config.toml
arch = "convnext_v2"
model = "image classifier"
dataset = "Sentinel-2 satellite tiles (TerraMesh)"
train_examples = 72500
image_size = 32
crop_scale_min = 0.5
horizontal_flip = true
rotation_deg = 10
targets = ["main land cover"]
num_classes = 9
isotropic = false
norm = "rmsnorm"
activation = "quick_gelu"
mlp_ratio = 4
layer_scale_init = 0.01
inner_norm = false
patch_size = [2, 2]
depths = [2, 5, 5]
widths = [96, 192, 384]
kernel_size = 3
label_smoothing = 0.1
loss = "cross_entropy"
init = "torch_default"
residual_init = "none"
optimizer = "soap"
beta2 = 0.95
lr = 0.002
beta1 = 0.9
shampoo_beta = 0.95
eps = 1e-08
precondition_frequency = 10
max_precond_dim = 1024
one_sided = false
adamw_lr_other_params = 0.0022
grad_clip = 3.0
steps = 10900
batch_size = 384
epochs = 57.7
lr_schedule = "linear"
final_lr_fraction = 0
warmup_steps = 540
weight_decay = 0.2
adamw_weight_decay_other_params = 0.01
Rows from block 2 of a small image classifier, named by matrix and row number. Rows with one number belong to one neuron. Each number is 50 + 10 x the weight over its row's rms, rounded and kept within 0 to 99. All counts start at 0.
After each neuron's rows are labels from the 100 images, of 14848, where the neuron reaches its highest value: "strongest on" is what is common among them; "colour at peak" is the nearest of a few named colours to the mean colour under the peak. Only what is clearly more common there than usual is listed. The data: Sentinel-2 satellite tiles (TerraMesh). In brackets: how many of the 100.
# fc1: MLP up (model.blocks.2.mlp.fc1.weight, 768x192), inputs 96-191
# fc2: MLP down (model.blocks.2.mlp.fc2.weight, 192x768, transposed), outputs 96-191

fc1.573:39 52 39 52 47 66 46 48 49 54 62 48 53 58 38 57 33 47 46 29 56 65 45 37 33 46 47 29 35 50 37 54 32 47 50 44 52 51 55 68 38 49 52 36 53 55 55 54 53 43 47 48 50 48 62 55 50 55 51 41 38 49 36 52 55 39 45 22 40 44 51 50 55 42 52 55 54 31 57 39 45 50 52 48 65 42 50 41 53 54 58 48 66 55 79 48
fc2.573:46 37 48 37 49 66 52 56 50 56 41 37 50 53 55 53 61 57 55 46 55 67 49 53 61 51 63 47 49 47 58 54 55 52 65 64 44 45 44 49 37 42 49 49 58 61 55 57 45 51 41 57 39 62 53 29 53 55 40 46 39 43 54 52 41 55 39 50 36 64 61 46 47 54 43 54 54 52 35 45 57 33 61 42 42 53 41 53 58 55 45 46 42 43 68 33
strongest on: bare ground (53); main land cover: bare ground (35)
colour at peak: pink (43)

fc1.175:49 47 73 53 45 47 29 56 53 46 46 51 57 56 40 49 60 57 54 62 48 44 59 58 38 34 44 55 47 54 32 47 72 45 31 42 48 52 37 51 55 43 40 69 49 43 57 48 32 50 31 50 51 68 53 36 51 46 44 33 48 37 48 50 49 63 60 40 38 50 59 53 66 47 64 57 42 43 34 43 51 51 44 62 42 43 50 43 52 49 37 74 56 45 45 45
fc2.175:54 50 48 63 54 62 47 47 64 44 50 40 43 65 53 49 59 60 36 52 42 62 54 43 50 57 59 47 47 55 62 58 51 49 58 47 55 51 39 55 43 57 64 44 47 41 52 42 35 52 43 36 54 53 58 54 57 38 48 12 48 34 58 44 29 53 63 35 61 44 43 55 42 66 52 62 26 50 50 37 62 37 59 40 56 51 43 57 40 46 32 42 54 42 56 53
strongest on: snow or ice (43); main land cover: snow or ice (34)
colour at peak: grey (59)

fc1.134:45 30 51 76 37 37 49 50 47 45 50 59 68 49 35 47 36 54 43 73 46 40 40 47 67 41 49 52 47 39 28 54 59 55 49 56 38 47 49 46 60 53 66 36 42 41 48 39 51 43 45 48 42 45 52 53 54 63 48 60 57 55 71 35 49 49 47 62 44 59 64 55 40 31 51 54 59 50 61 59 50 54 30 43 52 50 57 69 64 71 58 52 48 54 48 48
fc2.134:68 31 45 56 28 58 67 56 56 61 44 57 60 47 31 38 36 59 61 49 44 63 46 38 63 34 50 53 56 50 54 47 49 40 54 57 44 46 61 50 56 40 29 28 58 40 38 41 47 57 44 46 43 33 41 42 51 55 67 69 46 43 51 42 42 41 58 51 68 53 53 50 56 53 38 42 45 46 34 60 64 64 38 50 59 46 56 60 54 46 49 44 49 41 44 62
strongest on: water (69); clouds (46); main land cover: trees (45); flooded vegetation (30)
colour at peak: black (60)

fc1.125:50 51 47 46 50 27 35 51 46 36 56 43 43 44 42 26 34 41 48 64 52 59 47 48 39 51 55 35 50 40 55 68 46 44 43 40 51 60 57 59 39 46 54 57 59 57 36 49 53 61 67 59 38 45 41 57 53 39 48 52 62 40 43 51 29 33 59 43 52 63 69 32 50 47 66 51 41 48 53 47 45 52 39 66 31 59 34 46 54 55 44 43 46 55 45 48
fc2.125:27 60 40 49 42 55 50 65 60 58 51 42 63 63 57 70 34 69 48 57 59 50 61 53 65 55 56 60 35 54 58 45 60 68 54 42 35 48 50 56 48 44 51 50 31 66 53 31 58 41 70 38 45 60 55 49 42 52 52 61 51 42 51 43 34 57 54 60 36 59 35 59 56 40 54 48 73 62 44 43 48 56 51 40 68 50 39 65 38 53 49 48 57 59 54 64
strongest on: main land cover: rangeland (47)
colour at peak: brown (80)

fc1.63:62 45 49 52 44 49 56 65 35 58 49 68 59 46 45 64 47 45 31 48 61 53 53 53 38 61 65 67 48 57 53 35 41 50 44 51 54 58 57 58 45 56 54 49 47 53 36 70 48 47 36 53 46 47 55 53 53 48 52 41 55 51 45 36 55 50 54 56 58 78 54 53 42 45 52 44 55 39 16 64 53 41 60 60 55 45 58 49 46 45 64 45 76 50 42 48
fc2.63:58 43 59 35 48 54 43 59 54 48 43 58 67 56 41 61 53 37 66 54 57 62 52 53 29 48 71 59 52 29 33 46 43 65 49 64 42 37 29 50 35 45 45 53 39 42 42 50 61 56 32 53 51 43 60 50 58 53 61 63 64 51 43 39 66 46 32 40 52 55 54 57 43 56 65 60 71 56 62 46 75 36 45 48 48 40 57 55 48 55 61 41 50 38 62 45
strongest on: snow or ice (48)
colour at peak: grey (55)

fc1.747:44 66 41 42 54 28 62 42 54 52 32 62 45 44 40 67 41 60 47 34 52 48 46 50 62 65 50 50 33 48 36 45 46 49 56 45 54 37 41 59 51 57 49 38 53 40 43 48 47 54 44 47 58 48 43 60 50 53 56 48 57 53 57 52 74 57 59 48 45 53 37 51 44 51 39 50 63 65 53 59 38 49 41 63 59 41 74 71 55 58 54 43 57 42 39 57
fc2.747:49 71 62 51 63 40 53 54 55 43 35 45 67 57 64 57 52 46 53 54 54 30 44 40 29 46 61 33 55 56 36 47 65 53 58 41 43 45 46 44 52 61 47 62 51 48 39 29 57 68 33 63 50 42 40 51 43 56 41 62 39 55 57 57 81 58 54 54 65 60 40 58 50 60 44 50 60 31 55 64 58 51 53 59 36 33 61 49 55 65 65 50 60 23 42 58
strongest on: built area (62); main land cover: crops (41)
colour at peak: brown (71)

fc1.707:50 50 49 62 44 43 54 48 39 73 52 54 55 46 53 43 40 54 62 42 64 58 51 28 56 48 39 35 40 56 60 50 41 63 50 45 47 40 45 45 56 62 42 55 47 44 57 72 44 45 52 54 56 54 46 57 43 39 42 57 57 47 43 41 48 53 35 49 45 50 56 39 55 54 59 63 39 60 57 66 54 52 26 53 71 50 37 61 47 39 56 60 65 78 45 57
fc2.707:39 51 43 57 56 59 57 49 49 52 70 45 52 54 53 53 45 57 72 69 47 54 38 35 21 42 45 56 53 26 62 42 40 45 41 36 39 41 43 52 59 36 31 56 61 63 36 59 52 75 38 56 46 41 31 40 39 46 36 55 76 40 49 54 45 50 60 46 43 55 48 55 52 39 36 48 49 51 41 56 40 62 46 55 51 52 34 41 29 34 40 39 44 47 51 60
strongest on: flooded vegetation (33)
colour at peak: black (49)

fc1.278:40 59 64 53 44 66 71 34 40 50 42 73 29 46 49 41 50 55 58 63 49 51 56 43 68 58 43 55 44 49 66 65 58 63 51 42 52 43 56 44 58 50 52 59 56 46 28 43 48 47 48 62 51 36 50 40 36 59 59 48 55 59 56 60 49 58 59 66 62 49 42 37 48 47 55 69 55 36 57 57 52 38 57 57 40 34 63 43 56 58 53 62 49 47 44 54
fc2.278:44 41 45 43 36 47 46 31 58 52 56 36 34 53 68 50 22 64 49 53 48 54 55 35 56 38 53 71 62 58 52 49 52 53 45 36 63 46 48 60 56 51 46 61 72 57 45 43 37 62 45 56 40 58 46 40 53 60 50 49 36 43 43 41 53 51 37 65 48 37 51 36 57 47 54 56 37 50 67 49 38 52 64 41 56 45 64 48 43 38 28 54 40 31 35 38
strongest on: crops (82); built area (78); main land cover: crops (49)
colour at peak: grey (70)

fc1.637:50 34 52 58 54 52 43 70 23 24 51 52 62 47 53 35 39 52 54 42 56 43 39 58 61 40 39 43 50 67 52 70 44 42 51 61 45 55 60 45 52 52 58 42 42 32 52 53 32 61 48 71 63 42 69 46 46 42 59 57 48 56 60 54 63 53 45 36 60 48 61 60 52 49 36 43 58 37 49 64 62 51 48 44 46 50 27 39 37 53 40 46 63 32 65 55
fc2.637:75 39 45 55 43 62 37 47 48 42 48 42 58 47 49 55 57 55 51 55 58 43 52 58 44 40 37 37 65 43 50 52 53 49 56 48 46 50 46 52 55 42 59 42 37 53 63 59 57 53 76 36 53 69 64 35 46 46 53 47 53 56 38 36 50 45 45 34 43 61 38 57 46 54 57 51 35 51 56 54 50 55 22 44 54 43 38 53 49 49 44 47 51 51 64 67
strongest on: clouds (41)
colour at peak: black (36)

fc1.309:39 52 41 53 46 53 68 49 48 43 53 63 41 36 50 51 64 42 33 51 44 40 57 58 60 41 61 42 58 59 50 50 60 48 48 46 62 67 62 54 45 52 34 70 32 43 57 50 54 35 52 72 64 52 37 65 43 30 62 46 44 53 56 55 48 44 46 55 49 37 56 27 48 53 28 56 38 51 40 46 46 42 44 42 52 49 35 58 55 37 62 47 64 59 34 61
fc2.309:60 40 69 67 32 40 45 58 58 50 42 45 43 70 41 50 67 34 39 44 47 50 59 62 61 48 40 48 60 46 47 46 50 51 62 39 64 51 56 51 47 69 67 40 28 52 64 47 63 48 46 56 47 48 40 56 43 43 40 45 68 62 47 64 59 57 32 51 56 60 73 47 47 37 70 47 58 53 58 47 50 37 53 41 49 55 54 57 36 52 62 61 63 55 53 46
strongest on: main land cover: rangeland (45)
colour at peak: brown (82)

fc1.592:46 56 47 59 48 60 46 30 66 53 41 34 51 49 50 55 63 59 51 66 39 55 55 47 42 61 64 34 31 30 53 54 48 37 44 60 56 55 38 60 50 84 46 56 52 71 70 72 46 39 48 42 47 44 49 30 42 71 36 54 47 52 40 42 55 43 51 36 62 51 68 47 64 51 41 61 41 45 49 60 62 49 49 62 60 47 51 46 61 34 65 67 62 51 40 50
fc2.592:40 68 51 32 34 53 48 64 52 39 61 56 61 46 53 58 55 47 43 39 38 49 66 61 58 48 46 47 50 49 44 56 57 38 55 45 32 58 61 42 68 47 47 43 46 59 49 63 64 61 50 64 32 39 47 42 46 43 62 39 71 56 42 48 52 33 40 63 34 44 54 64 47 47 60 61 41 41 54 47 62 49 47 59 56 45 40 46 43 35 57 44 32 60 40 56
strongest on: bare ground (69); main land cover: bare ground (39)
colour at peak: pink (49)

fc1.671:43 68 55 66 53 71 48 69 34 50 34 53 32 47 55 49 37 35 49 39 67 72 56 57 62 67 48 53 63 51 54 46 69 43 51 53 61 48 51 56 49 46 69 54 37 51 33 61 39 67 41 53 49 65 41 57 52 40 38 54 43 36 62 48 47 43 57 44 31 71 42 47 58 48 63 38 53 66 39 53 49 57 49 44 62 53 51 47 52 53 48 51 44 48 42 58
fc2.671:28 65 41 39 36 51 49 41 51 56 36 51 33 45 52 54 45 49 61 52 54 53 55 31 49 25 66 37 58 51 71 57 67 50 49 34 52 53 52 57 58 47 61 48 65 46 35 43 65 55 48 42 40 51 55 48 46 37 42 45 47 42 48 47 53 56 40 34 52 40 44 45 59 48 60 51 47 39 71 40 48 44 52 46 68 40 53 44 52 42 42 46 28 48 46 48
strongest on: clouds (39)
colour at peak: black (41)

fc1.38:46 58 57 41 64 50 49 47 75 57 33 54 60 58 62 34 48 62 50 29 51 46 58 53 47 53 51 58 55 51 48 53 55 56 52 49 51 40 45 40 70 53 48 59 46 49 50 70 41 56 49 51 47 52 48 57 57 55 60 56 62 55 65 41 39 63 55 51 47 57 51 50 46 38 59 44 55 61 46 39 54 53 61 56 30 42 62 34 46 43 48 45 52 46 41 51
fc2.38:60 49 53 49 43 56 38 52 38 51 51 54 49 40 59 40 37 38 67 43 44 42 40 45 35 84 56 59 47 35 55 50 49 52 50 46 59 45 42 56 50 40 47 45 43 51 53 70 37 48 55 63 36 32 45 68 56 49 47 46 43 40 66 39 51 58 55 30 68 53 40 31 46 49 49 47 51 34 54 36 57 52 50 34 47 69 50 44 59 48 59 49 56 41 58 52
strongest on: snow or ice (45)
colour at peak: brown (64)

fc1.577:57 57 49 67 63 28 36 54 31 48 66 51 49 46 53 45 40 57 53 33 54 56 55 37 27 57 36 66 48 74 56 58 54 52 47 68 46 48 40 60 33 51 61 47 47 59 60 50 63 53 63 60 51 69 40 33 51 43 52 50 50 33 46 58 40 35 48 54 56 60 44 58 51 51 54 54 48 50 41 40 56 36 53 48 58 66 55 42 66 51 49 25 40 55 27 58
fc2.577:50 57 53 46 68 43 50 43 55 55 54 61 45 56 54 45 44 61 33 51 65 52 43 56 47 54 52 11 40 57 49 43 72 51 40 45 39 33 62 62 39 41 56 42 31 49 49 58 44 60 54 39 57 50 45 52 56 38 59 37 61 54 43 55 41 40 41 24 50 44 54 37 45 54 40 39 51 53 54 45 67 63 60 49 32 38 41 44 48 49 69 69 57 55 65 55
strongest on: trees (91); main land cover: trees (40)
colour at peak: brown (91)

fc1.538:46 49 53 52 55 37 46 42 66 76 55 67 57 55 46 44 58 53 47 45 53 46 54 33 32 43 61 45 58 48 38 40 72 85 50 64 60 58 41 48 49 44 44 64 39 49 53 46 49 61 31 52 40 41 39 49 58 56 57 36 64 49 50 51 69 40 56 46 47 47 50 48 65 53 66 54 54 53 71 39 52 45 57 54 60 42 53 49 39 70 66 62 56 53 49 37
fc2.538:56 42 43 40 59 51 73 37 42 50 39 58 39 51 48 36 59 54 47 68 43 49 59 48 58 62 47 39 62 41 67 40 53 48 48 46 55 55 42 46 56 49 44 45 56 49 31 57 51 45 50 41 54 56 63 40 62 49 48 51 36 46 39 72 69 33 61 49 37 39 60 64 45 50 67 38 50 66 67 59 55 46 63 50 48 64 55 52 51 48 61 45 42 49 62 45
strongest on: clouds (74); main land cover: trees (48)
colour at peak: grey (71)

fc1.509:46 56 73 46 54 47 30 58 47 38 42 52 37 62 58 50 60 50 47 56 58 43 46 52 44 48 34 52 55 47 44 44 41 43 66 28 54 44 44 52 20 58 68 42 41 56 52 38 48 35 50 60 50 42 40 68 48 57 42 47 59 50 43 48 47 56 53 59 59 71 67 40 50 40 62 64 39 36 57 39 45 53 44 38 51 51 59 56 44 42 39 39 60 55 47 60
fc2.509:52 54 43 41 66 57 40 50 41 54 67 47 58 44 39 53 47 60 39 42 71 34 45 56 66 51 37 35 67 67 50 57 48 62 37 65 54 35 41 55 63 44 36 40 52 45 47 46 62 43 39 56 48 51 48 56 48 34 55 54 44 39 40 38 55 51 32 33 65 62 60 34 66 56 51 50 62 54 40 39 58 64 67 62 63 31 54 46 43 49 44 53 44 44 43 56
strongest on: snow or ice (73); main land cover: snow or ice (66)
colour at peak: white (40); pink (28)

fc1.212:45 71 47 57 45 43 66 64 47 56 52 52 53 52 56 47 61 31 61 32 44 48 45 33 75 61 64 31 52 54 51 59 51 51 29 58 31 56 47 49 60 66 52 40 43 53 24 51 48 55 38 66 53 46 73 61 51 42 37 42 49 61 59 54 38 42 55 58 41 58 47 33 71 50 52 49 48 31 56 47 46 47 62 58 42 33 62 60 59 66 54 44 51 46 64 35
fc2.212:69 43 41 60 30 39 49 68 30 34 47 50 52 43 45 34 46 29 53 57 51 51 53 52 51 68 48 63 55 63 37 47 44 36 55 52 48 74 47 56 42 54 54 48 55 66 46 27 47 54 52 44 28 53 46 37 47 73 55 41 60 66 57 52 43 65 43 64 45 61 43 60 66 40 47 73 33 63 52 68 46 39 45 51 44 45 47 59 54 48 32 54 48 56 46 38
strongest on: water (67)
colour at peak: black (53)

fc1.680:49 46 47 56 42 37 57 31 56 48 45 55 49 47 44 49 50 65 55 66 50 48 45 45 53 47 47 47 48 69 47 41 46 46 45 31 47 50 39 40 54 53 68 37 44 35 42 42 56 38 60 51 61 59 55 30 48 59 60 49 39 58 70 40 50 50 40 59 66 51 43 48 47 52 53 49 40 50 57 57 54 46 28 43 33 48 49 33 62 53 74 68 59 26 54 49
fc2.680:41 63 43 52 56 50 52 30 30 50 47 43 68 59 63 60 38 68 59 63 72 57 53 54 39 42 51 57 50 45 50 59 47 41 68 45 39 51 44 43 50 56 56 39 50 61 47 40 43 36 39 61 39 52 28 41 53 46 49 42 50 49 66 47 61 58 51 61 24 57 60 64 53 40 32 64 39 52 40 44 55 46 56 51 46 43 49 58 63 84 34 52 44 52 45 46
strongest on: built area (70); crops (70); main land cover: crops (45)
colour at peak: grey (55)

fc1.260:38 49 66 34 33 42 62 30 49 47 44 50 39 56 44 54 51 50 67 55 46 48 41 48 49 47 69 67 40 86 51 66 65 51 38 41 57 42 58 46 50 49 62 65 54 54 53 54 70 53 40 53 34 47 64 49 42 51 44 36 51 65 63 53 56 41 41 51 48 51 54 50 57 64 66 28 44 36 61 60 52 44 53 50 65 46 56 29 38 41 61 45 38 56 38 45
fc2.260:53 56 32 42 49 52 59 41 19 73 62 61 69 37 40 51 40 40 42 30 34 47 44 46 32 33 60 54 38 55 43 37 52 59 62 36 49 36 61 45 42 63 71 53 45 60 51 47 43 58 44 41 42 56 53 37 41 54 40 63 61 45 24 46 45 53 50 51 37 55 55 69 54 59 55 50 49 49 52 51 57 56 57 45 58 35 44 49 42 46 51 71 44 64 40 45
strongest on: snow or ice (89); main land cover: snow or ice (84)
colour at peak: pink (40)

fc1.673:46 42 43 70 58 47 52 41 56 42 38 39 60 43 58 40 43 65 58 49 46 58 36 46 61 53 46 41 51 58 48 42 47 53 45 50 61 55 31 61 36 57 38 50 67 26 50 41 31 41 53 65 57 48 38 46 62 40 33 33 59 42 57 49 60 65 38 49 43 38 68 46 51 55 65 58 48 54 50 46 45 48 43 31 45 37 44 48 40 55 40 80 51 55 54 42
fc2.673:43 52 46 50 51 47 67 54 40 51 50 71 41 46 43 45 50 41 67 56 46 51 45 42 35 57 57 53 37 57 45 46 52 25 50 51 56 43 58 51 59 40 59 54 61 76 58 64 39 61 44 51 50 24 45 53 55 42 52 36 67 57 59 54 55 49 42 32 51 66 43 35 41 44 25 61 46 48 28 32 36 48 53 62 43 52 50 48 63 44 50 47 48 43 48 50
strongest on: flooded vegetation (26)
colour at peak: brown (72)

fc1.391:48 30 52 55 43 46 48 37 65 43 42 62 61 57 67 44 55 50 54 48 55 40 46 58 48 63 49 46 55 58 45 42 56 61 49 62 59 41 49 38 34 47 37 43 57 47 55 47 43 39 56 38 70 35 55 50 40 26 40 57 47 42 45 55 48 48 55 29 46 63 60 47 52 42 56 69 53 46 49 58 51 50 38 55 39 47 75 35 42 38 40 56 68 52 42 43
fc2.391:71 54 47 72 45 38 42 56 54 52 66 47 46 41 49 52 36 35 44 46 62 50 54 51 44 32 51 41 49 64 56 45 50 69 53 61 59 50 23 52 60 38 58 67 61 58 37 39 37 55 40 38 45 54 49 55 51 48 53 56 55 54 52 41 54 52 47 53 41 67 47 61 67 72 29 44 61 45 43 31 45 34 32 57 56 59 55 49 67 32 42 47 35 70 52 48
strongest on: bare ground (79); main land cover: bare ground (50)
colour at peak: orange (74)

fc1.269:42 33 54 73 51 51 50 42 54 67 44 56 50 41 46 70 70 41 40 54 46 40 61 63 59 52 47 50 78 38 49 46 48 46 39 40 37 61 39 51 68 35 49 56 44 71 35 54 41 48 37 38 53 61 47 55 56 55 60 63 58 48 29 46 46 61 48 40 50 60 41 45 54 59 45 55 56 46 56 53 31 47 57 49 66 47 39 55 39 54 61 62 49 59 35 48
fc2.269:80 55 51 46 47 59 68 48 48 43 51 57 53 63 46 62 68 55 58 53 39 50 52 54 37 45 55 45 48 44 49 45 25 57 34 48 65 57 48 48 52 39 53 52 59 35 44 62 37 54 45 30 60 44 76 52 57 31 47 51 64 63 37 59 65 48 34 49 56 44 58 31 51 60 47 23 60 55 54 46 49 46 53 35 59 45 42 44 46 37 44 39 61 57 50 59
strongest on: built area (64)
colour at peak: brown (87)

fc1.256:61 51 54 56 62 43 40 66 50 39 65 43 39 49 65 43 56 39 35 51 56 64 47 37 53 52 47 37 50 62 58 40 51 48 61 36 44 70 45 44 45 56 53 36 41 54 64 56 49 44 46 36 49 61 53 54 64 43 40 44 34 43 64 55 27 45 41 53 64 53 66 38 44 51 52 57 59 43 52 49 61 56 50 37 30 59 34 62 54 28 46 38 58 38 56 66
fc2.256:29 45 44 44 55 55 35 51 72 55 53 62 45 48 60 47 52 49 54 57 47 41 43 48 67 54 46 40 49 26 41 51 48 56 52 63 51 38 37 45 48 44 49 50 50 65 62 50 57 56 59 54 50 40 57 60 65 49 62 44 45 55 55 63 54 69 35 44 54 53 50 49 33 46 64 58 56 61 47 26 71 55 62 58 63 52 50 45 54 56 48 51 64 52 34 39
strongest on: snow or ice (46); flooded vegetation (27)
colour at peak: black (36)

fc1.20:47 63 50 61 66 25 55 47 51 71 53 62 55 42 58 38 44 46 62 58 33 57 76 63 32 60 56 49 64 36 55 55 35 54 40 61 45 39 40 35 47 30 47 60 48 44 40 48 49 55 45 48 51 69 59 55 53 53 41 60 39 50 46 47 44 41 54 59 53 63 42 58 51 56 50 36 48 33 55 52 50 67 50 66 47 47 59 39 51 26 52 44 54 55 54 45
fc2.20:50 37 64 46 39 48 50 67 48 55 36 70 24 46 37 62 48 55 60 38 47 57 39 59 43 60 56 53 50 37 58 33 56 65 47 47 51 56 47 52 47 36 61 55 54 76 40 58 56 62 39 50 56 78 45 63 41 42 51 54 49 51 49 72 53 53 58 60 45 61 53 45 47 59 49 58 63 60 37 34 41 53 52 38 62 54 42 65 40 51 71 44 40 48 59 33
strongest on: trees (92); main land cover: trees (47)
colour at peak: brown (79)

fc1.606:40 53 53 59 54 49 64 41 48 63 43 61 45 49 54 60 42 58 63 43 44 50 51 45 41 51 64 58 43 40 53 40 49 42 36 52 33 52 42 53 55 51 55 54 46 52 53 60 55 26 68 59 64 52 40 53 40 37 53 58 58 50 53 51 34 47 44 41 65 45 60 49 58 50 42 49 47 36 49 63 42 38 58 42 64 51 62 35 49 20 55 34 60 40 36 47
fc2.606:53 43 28 62 30 48 58 62 56 44 42 29 42 57 42 54 50 52 47 51 45 64 47 53 53 46 57 56 43 63 39 58 60 54 54 49 51 39 42 49 54 41 44 48 42 42 42 83 58 38 38 54 68 49 57 53 45 43 56 56 61 39 53 47 50 52 48 42 48 58 72 37 45 43 63 40 60 64 48 48 37 63 53 53 60 42 40 60 37 44 75 69 50 58 74 58
strongest on: main land cover: rangeland (42)
colour at peak: brown (76)

fc1.213:60 47 56 60 51 63 63 57 52 48 59 53 47 53 58 42 46 42 34 43 25 25 69 49 62 42 29 45 47 48 34 43 45 48 53 35 49 38 48 36 45 43 49 42 54 55 44 42 45 36 28 27 51 50 56 41 31 53 65 54 41 48 47 58 52 58 54 34 48 53 38 46 31 42 50 51 64 41 46 56 52 47 54 49 68 46 57 30 50 38 37 50 51 52 31 59
fc2.213:45 56 26 41 65 41 63 36 59 56 56 43 50 57 58 52 51 49 62 55 45 65 52 47 48 57 55 55 57 66 49 52 62 48 56 59 63 43 46 47 46 42 55 70 45 46 36 56 45 67 42 72 33 54 52 51 66 65 62 64 47 52 38 48 43 34 50 56 68 43 61 36 45 67 48 41 31 56 56 66 70 38 39 57 62 59 61 49 47 48 49 49 43 58 56 38
strongest on: main land cover: rangeland (44)
colour at peak: orange (27)

fc1.14:66 52 43 61 42 57 29 47 57 34 45 47 27 69 56 50 41 52 55 39 60 52 48 50 56 51 46 36 58 50 37 60 52 53 46 67 40 42 60 47 60 51 54 82 39 56 50 56 59 55 66 56 41 72 39 43 64 60 54 56 63 51 48 63 48 56 55 52 46 46 67 50 50 44 44 55 58 38 52 59 48 52 49 60 39 38 58 58 44 47 41 63 43 53 38 56
fc2.14:53 43 60 72 50 62 46 21 54 59 47 59 43 48 50 55 53 67 37 44 52 44 42 51 55 42 48 55 45 45 60 47 28 26 44 64 60 46 46 56 52 48 52 43 53 49 51 39 66 53 46 58 41 48 57 56 51 45 50 56 56 44 43 37 41 57 78 46 39 40 40 38 60 52 60 52 47 46 64 67 51 42 31 49 35 51 68 51 34 73 45 72 41 48 47 38
strongest on: bare ground (52)
colour at peak: pink (30)

fc1.514:56 62 43 45 61 42 58 67 47 37 56 45 34 39 44 30 50 50 51 37 54 63 62 49 43 56 59 56 37 28 71 56 53 51 44 55 44 53 58 57 45 47 56 43 57 48 55 44 19 47 55 55 33 39 54 52 26 56 52 41 28 36 42 61 54 41 40 36 66 45 52 49 49 53 39 37 53 52 49 44 31 75 64 48 35 48 41 56 56 59 43 44 48 36 43 61
fc2.514:36 61 43 52 54 52 30 45 30 26 51 36 63 42 51 46 53 53 59 54 49 60 47 39 55 53 52 27 51 67 66 58 46 35 49 37 52 51 58 46 51 42 41 77 61 30 67 39 62 53 50 64 37 66 51 38 23 42 53 53 53 72 51 52 50 51 47 55 38 48 51 55 59 50 53 49 58 41 56 49 63 39 42 44 67 42 57 50 59 47 23 62 58 41 56 54
strongest on: built area (67); crops (66); main land cover: crops (47)
colour at peak: brown (77)

fc1.32:40 57 47 52 48 48 52 40 62 55 45 59 44 50 77 47 48 50 50 61 52 59 38 37 48 79 62 54 33 44 42 58 42 54 54 31 63 40 43 43 56 55 41 62 57 69 66 53 37 46 49 42 38 51 47 45 62 60 57 48 38 46 58 52 67 64 43 35 50 59 59 64 48 51 41 60 79 61 43 34 55 72 63 36 51 52 57 67 56 43 49 55 52 52 44 48
fc2.32:29 44 63 52 43 39 35 42 57 48 56 50 56 52 49 54 54 67 66 32 35 36 55 47 45 48 63 54 57 37 45 49 41 57 50 49 61 53 50 51 44 53 61 53 61 67 56 43 36 38 55 67 51 58 71 55 53 41 28 61 56 54 49 60 51 54 37 48 44 46 46 70 41 48 25 60 56 31 49 39 64 42 36 51 38 53 31 55 45 53 43 43 80 52 50 49
strongest on: crops (72); main land cover: crops (57)
colour at peak: brown (72)